{"arch": "pvt", "train_examples": 90422, "horizontal_flip": true, "targets": ["tissue"], "mlp_ratio": 4, "label_smoothing": 0.1, "beta1": 0.9, "ema_decay": 0.995, "max_steps": 14800, "decay_fraction": 0.4}
Rows from block 5 of a small image classifier, named by matrix and row number. Rows with one number belong to one neuron. Each number is 128 + 24 x the weight over its row's rms, rounded and kept within 0 to 255. All counts start at 0. Numbers have three digits each.
Before each neuron's rows are labels from the 100 images, of 14976, where the neuron reaches its largest size: "strongest on" is what is common among them. Only what is clearly more common there than usual is listed. The data: stained colorectal tissue patches (NCT-CRC-HE-100K).
# gate: MLP gate (model.blocks.5.mlp.gate.weight, 512x128), inputs 64-127
# fc1: MLP up (model.blocks.5.mlp.fc1.weight, 512x128), inputs 64-127
# fc2: MLP down (model.blocks.5.mlp.fc2.weight, 128x512, transposed), outputs 64-127

strongest on: tissue: smooth muscle
gate.494:160116151154147130133169140147119146099125084177164159129120151113153162123113128134130170109107078163113117106102112161128107097096084096122140121090082161141178144117160136179086143153137112
fc1.494:113084107132118127139103163131109121151126069106166114156112159097219133172131158133174119130117120119113114113141123141105113144187130126127143138138109125124128173093129131126145159124124126
fc2.494:151106096112174136084087147116117178131071148101170132131157163101118123124149138076153138165106107123089169150133142116114123122129135117135148139116094103134105108096171161129151145103119121

strongest on: tissue: normal colon mucosa
gate.50:136100104132107090145125115146142132126127147152117147159119181131118149167156148140108148111152074121101100113176135113147145101143152165100126157121142129156110133150157137115169151122099090
fc1.50:073127140138106126112133113115180133144134149119105090136123095129132161159119117162092102117123114173090118111147109141202123107138100172123117128158117120096124158152152148122098104136128097
fc2.50:095086118145137138111160166144165115121166146113160161102091092143118139137105156120091160145092089169108124137139143084158139093107102121101153137108120107109151095145143138173082165124126138

strongest on: tissue: smooth muscle
gate.453:114095080107129126102134129105161102164129121122105115135124130152147134112118125154146124157111081177147157153100163154145191143152133134104139116119148108102137150121090115116082138134137120
fc1.453:087100084151157143079138106066125118168142125127144097080139116093139142118112136117103122169147104164150147104114117166138173144145132142182177103144120136134102127122101159146091150161118124
fc2.453:124091079118150131077127138130135099156134118065146148144104109109083135088102178114116153148110099141096121169151165098144174117143140137118146097118136110124146137118147163127136130113131140

strongest on: tissue: tumour epithelium
gate.396:107091165110104136153112140090166129152121150114153078150098141161154108169128143119090097173123104118169127128112113127115153079148088129107158109121157089132143111161162128135121126088112126
fc1.396:141118122105102096163153105118130133160173153134103122142115135163128076135141149158118122092106087075144096133148129102115134142144154139103128146148166097137161159132073084109145124105139141
fc2.396:085075113159152174113142146105122172113147138113186124104124112133149152117116158102078147158116084150119149130159118108128135098130108117142162121138143149100112082146137172171098158139109151

strongest on: tissue: smooth muscle; tissue: debris
gate.241:159135109153140119120145160119122155102109101114149175120107140109163149108148110116114201107132079151098117136179139160141102067124125158119139104115159126124127115108128135170135101134089122
fc1.241:158161122165146128113159122117089180117117088126159155123125147116185161126122123129125166084136106128126094120146139148138116075107153139139140125109127126108138074095093134168147101161152115
fc2.241:096098127112109133134121125174183094144133152136111109158109138142108124145091123172116096179135133128122129156088155078146148166117130105073108144096134157090153132157122105113139175102172139

strongest on: tissue: normal colon mucosa
gate.201:130152076115110115163151096141097121150159079093124128135151123097124144102111097164155128160167131126126080097155106163159154138166156172127082109110114103151113135153132122122181138121110086
fc1.201:138127135162157100134155108163148141113118131108128154140140126090146144132144139161109136123130107125093087105142133124145128124141130152106119160147133097133121168137125097143149157154115124
fc2.201:114117101116187131122131175067109108143128137120150141068161119126115109113148129090154138152113137112131172169124126107081142147150105113141119149120173127105112116085115134150114136122107178

strongest on: tissue: adipose tissue
gate.259:148110154124128115106172144158134173076127138141119155138127143133121174124111101104130149072084074175162150117105135147153145097093072088114095118125129173128140121121140134162084145128130100
fc1.259:118135127131092133110098120100114127142106139104129087137125144122161167155132127127144107133145117156149138113145130155148151137162099156151129124166118125125104138118158158111090132123093059
fc2.259:089116100142156164100067136090109176145098146108185094093150153119125115145143116072138115161132143101112172137140145106119135154124172143164170130114123110142110106085135150129162127128146146

strongest on: tissue: smooth muscle
gate.208:073140140135151089113135114088125139117133161112140136098137120095120138116165157098139165086101146149098143082132134152124135120146124153148147114145103163151104132094101153175111112143073150
fc1.208:162130138112147121115079101117096144144117142110149134149116113126166121123132152115139091112118183124154117148082170124093135121142151123148136126128096152134144085087099149086116116141175136
fc2.208:135134120151112147141147114144141119113141108147142131142135150135114132133113112168111143152159106116120132122143123126144128169130140085092123151107129046121140137167117093128161205128135116

strongest on: tissue: tumour epithelium; tissue: normal colon mucosa
gate.78:093109118119094149101114151103100153138128108114139088122124154136136151093141159085152119166141140136129146157112146148133151121122118125135151081129140118153096119158135161126136133165139133
fc1.78:122146134116102106121108104136120138167119122084084121168107102108141120123127151138153113099132098145095105116163127140171122078140133185124127112176142111163125166130171165096158089152119083
fc2.78:165149144128121081142153085147116109131164087145097130135099108114107145102085136176094120093133140136118097114114149128141125143108132129158133095104133143145180158135097107109146105130152118

strongest on: tissue: tumour epithelium; tissue: normal colon mucosa
gate.70:114091163112112097160174141120117146163187103125125125122113136136130116132100176155144131116137110124155111118137110111077161133172105137152164127130126100147140153117108113162131117128093161
fc1.70:143166127135119139115133083068105120150141114162118129132164103127119114109148124143121107117153180134147114123095105184113140169122156130151119099165089175122091099094119118143117116189150139
fc2.70:139114149101145130130125184112118133106114145142129144137090134134204108120131129104134134117076113120149100164113125092113078094099123128097131146134143127141160105116140121134082086091129159

strongest on: tissue: cancer-associated stroma
gate.417:167125151143103127103130092117116076134153086108104120140115082169110172071140166192097119116153149169141112094140110138119132140168157135098130086142101122101107139131130092112116115105086144
fc1.417:083135119147131186097115125136131141116101143136133100126125149179093116157142137095130114152157138119152170120101141124122141150111151113130155105122088147162109128139135106121126122143141117
fc2.417:164165140106113114148155141140130163094116115160087168151156136126121152128141093138135163103132130127124163115131090161128115114128072096118076151140113148136120144141154120122119163131094087

strongest on: tissue: tumour epithelium
gate.496:130148098104114134166151140134110090105136131113147128119137117132140112090150110131117130180130129095139090145177112146074113152153138126105104111155112096093098074123140115147163136073101153
fc1.496:132106134124118161071146145132129082134128156126100098152129138124161126134105118183166130167124123134131130157121093114141158175127128069128120137148142136114105163151156129130129123129125129
fc2.496:139130109113113136097118155142177087116108127116123142152150147116098150154105086151119120177151139138111137163107165112143151133128116115107088177082091094099159104130175121110149161089162099

strongest on: tissue: tumour epithelium
gate.2:131144134148162161107168134105105138096116106140192153103156113134120153117099128136097166158141116140125138136104120140097144129136122127156158099104067160106131075119170129182096141141110129
fc1.2:104099161129096132120098168153151144131139138149124081111096165163106141156118119100149082133126152158140135120100115129164119138074076120114139141116123165140122129155124169114112135111148100
fc2.2:158163159139139109140146115070067124114138118140109138084143095136136126119130131129093122075115133144150122113109122161110124115126123149188123077135127167160139125095101115128094073152121125

strongest on: tissue: lymphocytes
gate.42:113113100089142142130155192143146113133109108108117178141157124112138120168115155130114151133108090101125120156114158097102156116182115124123129161112130136154150141139119143133111151111130146
fc1.42:128124115121117155097133141139098101129102085115153117162112158111176164153112148147133131151133125157113137130095157147135151125162135089122142132111109087112129095120127160144108181125153110
fc2.42:168155117081142096132135158122114142109101131122097164168173126079135145132177093120166156111111132119103140147112102156111120110175109137119079145149121147115088139108144149143149150100079122

strongest on: tissue: adipose tissue
gate.296:106117146160117116107146099155121173074140158159105134135081156135131143153119132132118160078117066158149137069181124130147116125090104139145131119136119189153153139153169116129115119093108098
fc1.296:137118127097116149107111177113134139130119146138133129128135151132134141129128129080169114165106139136140103165092130126124146111134120120111116121115148144121130111147105167117113141139143128
fc2.296:119113118131143109118183136108144091145179116098140176098079092146137104128114154130106164122078134160136097132129123105129127084115109139128145108118138115148161118143108118168076119143119141

strongest on: tissue: tumour epithelium
gate.179:160125112132131156106142148133104093116107131091127156143105102093134121095136117176105161142163127124123104154159146131116134143168170102101120100135144097059111101110140119131159109100098147
fc1.179:125120118122172084132114155141144128143136099121142167101092103095041092119146157101139158106136144133102149146132162131108119115122119155137129121107126143129158154135111143128126117126128142
fc2.179:134138121127115153096106122137157112106106123127141120136125160128095146155116110125119110172173171136131136153106182118139141108099122124112120144068072092121166091124158110104146129093182107

strongest on: tissue: smooth muscle
gate.101:115117105133126123165121114112139135133129141186163145126157175142127114163113126136133146136117109111105157099134137121110101176138105114152133184074090133157156125118115121139129164136131125
fc1.101:114114109144182139074112116121130125101136159115162123118120132106107162129131139104110131175157143143121150133125202114147150144082123116140140128089095144114150093145123126094122133104150132
fc2.101:141103140122177076122129130147140136150142146183140152151111130101102128128130162126136129092096109126105153132076132117114129123119083089152115152098142217128150150139105145115116142165132136

strongest on: tissue: normal colon mucosa
gate.73:123086140107133148149104178127169175128125140143122115148142175139152120166131136116149126121127093085156149118102133113090112109137126084090117176111135123104163127154110109139166165106129156
fc1.73:095161145126126130128121124107142149127094115118138112132133102102140118159112125110122135119087152140120192119113092165154099133100107082126136141176081086165121158136168179146085165144132118
fc2.73:132127136128108171112160147128142140083123154136137145160122132155148178143126124111081157152127114166136117138147138128155128086137119134084118121123085097112140070156156139156104153092111117

strongest on: tissue: adipose tissue
gate.410:104110140123126114126118097129143128120161144199113119142115132146130133105139130175115164134112133129121145090123076104135100183120130132133114155132085136130117142156165083148111129159116127
fc1.410:104104096150147182106126121066136145174132087085179118123154117129133121151129119105108133181147109116128123122128110135150133114173170117142141125112161127158125160155121126151137155158134150
fc2.410:071081120131156133146150151163181096126175172144147126101100115154138099125100113129108125152101116136130093140108119082134104147100129104136159146121155156102125109172091117167104146115146160

strongest on: tissue: cancer-associated stroma
gate.278:108093078119159106127163154185190095143163138130110185119109124110084111131120115108140171138130088164107148119138126120158159111111110118130135139093124141123122136159136137146101170132096106
fc1.278:127119147127150117120196161131110144136146103115125151118112082122147137091104143147113148116052073155100125126115122160121135121119099115135153066157149099116131122124104148160090117151109132
fc2.278:163122130112136127153165153127090091094140141153109171151119098129166118069143119126137163100070096124144095119122088133099093138141129115104113107173151185105097129125114138163098129123096149

strongest on: tissue: smooth muscle
gate.52:136137121120128159132159099098071162101131109129120141138168093122108174096128114135095130115133153164131137123119145157138160134176124122176087088105105162136115098136099116138110139153129140
fc1.52:109099133111113150086096127140160134131094111106115098164129121112172164160093121139145099135126140165096132147143122125178143110148151158111119140145124103119092141132180206117146126117126111
fc2.52:080084115118131166158116163163158116124140163105145108116118156158139086109129109079156129174107109104135124146139113083108114159115141093124133161125196121116107106162131119148142129105122178

strongest on: tissue: lymphocytes
gate.442:092124155108132126115141186116129166073131130130094151104142130103104175126173112111117166114076101175117128112129151182160117112126081121106084117144123142131104124121131118172129126113092150
fc1.442:135125123134123113159140119111129127146142126134105140087139110139078113109139136111115142104145098134148166073171118160127145105137086149135138108155143149158108121132160128127119123118078098
fc2.442:117109101106154131127108155137159126142117149118154134129133151122116123166118106137099133171123123117096165165124164099118112130132119124124126196078128072099166092112131114133128170098163138

strongest on: tissue: smooth muscle; tissue: cancer-associated stroma
gate.288:128124132150155150087182128108090119098132099193167147112152134121117149130112147138128202149156128126140127108107132148102155154116127115148170092100070172139135122140144111169125124136114142
fc1.288:137129136093117098136085137166169142160112128083089109175121128101151127133130103147148095120117122121123099143131103120146121087137159151079068160160135106089097130144152147084160112114136123
fc2.288:117118102128144138093148142127140109114142105099156169105126117108065158119146157101122162139110162163110115150082177118146181121120142122100142095085071132129155084116104137159128152115144143

strongest on: tissue: tumour epithelium; tissue: normal colon mucosa
gate.314:145121091125146138131126141062136143159129141088133146129130122119112104134146112128110165157120090095144117135169138122116147116174139144118154120125164110099127117147123118147198118124082148
fc1.314:149156107080131117134149184122089101114091104153134159104130117113140106091130172105168149115106124092141102168123143133076106125116126127103128108146119120134145122096125172134135099094108164
fc2.314:104120138172131117115132091167156149143152110136141116143095117118077142126104159150118115120126126157094094109109175139174152119093136129124160106096079159125169125141100143126151127158174112

strongest on: tissue: lymphocytes; tissue: tumour epithelium
gate.287:126132112104158106110161168145121109117128117112100208121156120104138091132150123119166190127105098111141087133108152109097127110141135146126109124120136135152133133110130101164157127101100145
fc1.287:107113125133132107122108124116151151171126153124104108152163067095118116142128136117109103126127127110094158118157124104117120098154121181150137145147128142148116147134148127082139115137121134
fc2.287:177168137075158066155150144130103118122123101140072184135170137095109112128130126154153151095106148119131137136102107143117129145153098128142092134141112117154139170091133115121119129140098093

strongest on: tissue: cancer-associated stroma
gate.332:117099074131160124137138128125158161146140149125128147066136142109065114144151114100162141132095098127140139082155126157161159102125099133123096133134160152137132143130124164137087142142097096
fc1.332:107142129134111125151097110170169124160129125141140081150110128138156075160118107142155095116148153103129107128099106079121115145116176133126143172116116126118137126137106134118138155134192123
fc2.332:124120107137116129117098124161160155120116133128155121153132154113096151148123109132112130171167127112094151151138172111119137140120123104128134163071104087086156086137129112109165180091162122