From a checkpoint of a small image classifier.
Training: adamw at rate 0.00099, 14800 steps, batches of 128, held-out accuracy 99%.
Data: trained on stained colorectal tissue patches (NCT-CRC-HE-100K), 90422 training examples.
Rows from block 5 of a small image classifier, named by matrix and row number. Rows with one number belong to one neuron. Each number is 128 + 24 x the weight over its row's rms, rounded and kept within 0 to 255. All counts start at 0. Numbers have three digits each.
After each neuron's rows are labels from the 100 images, of 14976, where the neuron reaches its largest size: "colour at peak" is the nearest of a few named colours to the mean colour under the peak. Only what is clearly more common there than usual is listed. The data: stained colorectal tissue patches (NCT-CRC-HE-100K).
# gate: MLP gate (model.blocks.5.mlp.gate.weight, 512x128), inputs 0-63
# fc1: MLP up (model.blocks.5.mlp.fc1.weight, 512x128), inputs 0-63
# fc2: MLP down (model.blocks.5.mlp.fc2.weight, 128x512, transposed), outputs 0-63

gate.89:107064106131089128131116143101124108101160061115133084125110109105105165139092152104137099129099127173165162151156121103112110110121133132134102136098119110181141095108097120183106142112111165
fc1.89:167181131143127133139131132123092111119168133127141120123121164100101180093108126198113176132162186115119114141101119096157170135139139118124122106130132127140093100103104145118128118121117078
fc2.89:068101144128130131148135138143121159156166111119068122118153104097119125123091119121136134160130122149106115076105159130156137136123157123118163159075163103144114160102140143133122106124123168
colour at peak: grey

gate.227:147161099159109146117132130093112106145130102072124088114120129122070158168091113116140160134156166114132111148117138130139155137115160103149129136126121138154071087149144146107147077128094130
fc1.227:099103157124127093143075193156127148145122140118082129143162121083113157107152120124129128146147091149086148121083161165144094098107136131085149130099166101135130159116142154138116136122140131
fc2.227:149164112118141113105103106085099128124110156151186136146157157165131098159153124129094126116113131082142131148146116110102129149138091125129124099167143139137156105138100091109151102164116108
colour at peak: grey

gate.360:120085099142131075127113173152092129137145105088153133122108104114140159143135094144081135147175148113167146127122173149102121131133134126102103107071109149110099117144087124152110156117146130
fc1.360:086110112107145134134142121134137134107137127105123118175149115140180126120126150174121100152134166156105129153135089161097109091142108134130103121113150094135125168109117135118120108133101164
fc2.360:163158138175110103130130114091094114155142140164104127109138135133056145114110156118129141128143138093112149160101148124152114137113140156130171140139106152106115113143154136128146155163098128
colour at peak: grey

gate.361:131123081148083139138155135096134162117114115116145069136068156122159137147091072105131138121159158104115106101117135120148165164111132143156147137124120142136119081137125100130141100110143129
fc1.361:117124107129103131122116127118109147175144155118109128124144124166111129141126110116114123117135097090157157107144168101108124157087136106138147114118108139102155142125145175124082136174127119
fc2.361:167162117140149113101128114095116121101130118147171085156139134142136147147128133119123129139145182138130139199144103135077138113104081164127162131148113127110138126146141118134129125117120141
colour at peak: brown

gate.288:098090127113143086161142152121116103102163115105156130124095090110122124096117148105067159116150142134123141126112141150158128128171132139130123125101121109147123077127116114136093155140109127
fc1.288:124138117158130145119148128142154154140128121151102115157128144122119116114138159138171083182118084148089131114132143088153137089083138136121137109131112134127120176143156146151169105111141151
fc2.288:105124109119124158159149083116114147107152139121149134139125159160155117119112154155121101135114131118119117107116080093139170112159126162149123100126163135144146085092096108089127110118113114
colour at peak: grey

gate.373:144128130159128102155143155149104148138152149121149126133120091096117104115104122101102140147144147075164151112102153135156141134136147117148156089087133119098101124136097106121109152126160111
fc1.373:135134137104135122110101145170154124121090126126114161117131108120159139150134107112118118108130149151145122144134139209087097116140107075107131145143115117114111170157139154160142128107184104
fc2.373:109140153135136148152105130104145137138138159178111126124139148132096091125152157160163130146066123145103110170143091117111111118120153135115139145155129114133138149102144134150147118130078158
colour at peak: grey

gate.321:115099153136138116130138106139114120113137133097119134188151091110115145111143133107095108195151138088139140111086143127153144134134122142151139096109177086118122123128104131078121145123141125
fc1.321:147152136087121120111092101144149121106093143163142155152156105101163120151158101102116122134101136132148111165146130153109084167132092103113154137158126114127118152151128127119162090126161152
fc2.321:108116089149136118113161135130099140119127107112149107158134088130195131124103094084109111146129140126155103102141155137142125141095104122128130106122043109081137135113097131149094141130181141
colour at peak: grey

gate.364:114129098136082173143144130121127186146123148130093118133123133105135112101112112106129127148103107124120109078137141133180156121104173115085154141129126108120137122105127112129138108089127165
fc1.364:167120127103141117111128144114148098124091128134133150088120143184148106155111103103146102051129099147129099145152123130105103191138110152115116164139084138111155122134148124169135160127112129
fc2.364:090156156123134128159121133140118146127137134149102095136129127112126148090096142119139159108146115141126149121060160133172129144081181113077155106107140134118108147089098126115142105117137134
colour at peak: pink

gate.15:109099082138118120141138135085122104114171118080134133107089103137138115129109116105109095116136139128160123136142150145125137164170123161159105137110113107118112091139144147142080176133136133
fc1.15:114125141156111153193159113092134101135156143106120129103138099123125069115109125122142105119074126139178108124162084114111133142128168140144139111156104086131098113091119154147109124129144134
fc2.15:094142109126098119148177082106102086085133096114169140165111084147178150113112117091104134143133175142157112148154127169113131126113125120178099091131111134090101105135099159131076100134159149
colour at peak: grey

gate.95:132165099134094149122160135083119141118136118082153079160105127175115124162088117116118147089159166123148109136106177165126180128079156095139108104119113127120088079149124143108131097107136155
fc1.95:168126126093156139152155103118123121145127129125141126091103178136117135144108093111086142094132167103156131123115124091142158185125143130130136139118116144136110081137114092120149107124109120
fc2.95:119074174142111142161165141160150114147157114123075141080142101103129117087115157120143115134089102142135112106127129130166122136137142152134148166115094103122113154109146158149105183128136151
colour at peak: pink

gate.60:165167148139124146143092119126151174124096113158075142135140155096127125144129115148167168117148103140089121120108137143133110116123115135105130190116134185112114159119145168154141131127161103
fc1.60:109114136148152085189123148114096122139129150121130157129141144131124101117167126161121139129118116103120138103119136116131089123124107150141065117107107133096143117102127144168081163155134133
fc2.60:143112108158118102109127110106097119165139133132126136105137126136097148159141113121108122166143166089131121142161136133105103148129109141168120150118114129093122113162169146145099135161112168
colour at peak: pink

gate.362:097107127126134163140137117119130147114131093127110121172159152153130132116136135146151102156132113135083112097115090118129152095118127158141119123138153155135186139084105124108138134132124144
fc1.362:144148125136136089107102139110130124127100145119154120137125111120146123160143095102105164115162135087155126140123158150091119152121106110113107111134152125106103124184133136115141117139157120
fc2.362:134137116103187152113106137134133147081150133095173092154097132139156147115106153148114118130163129164105152167088100112121157080161097151105127113134153123149130117116116088082145137080116095
colour at peak: brown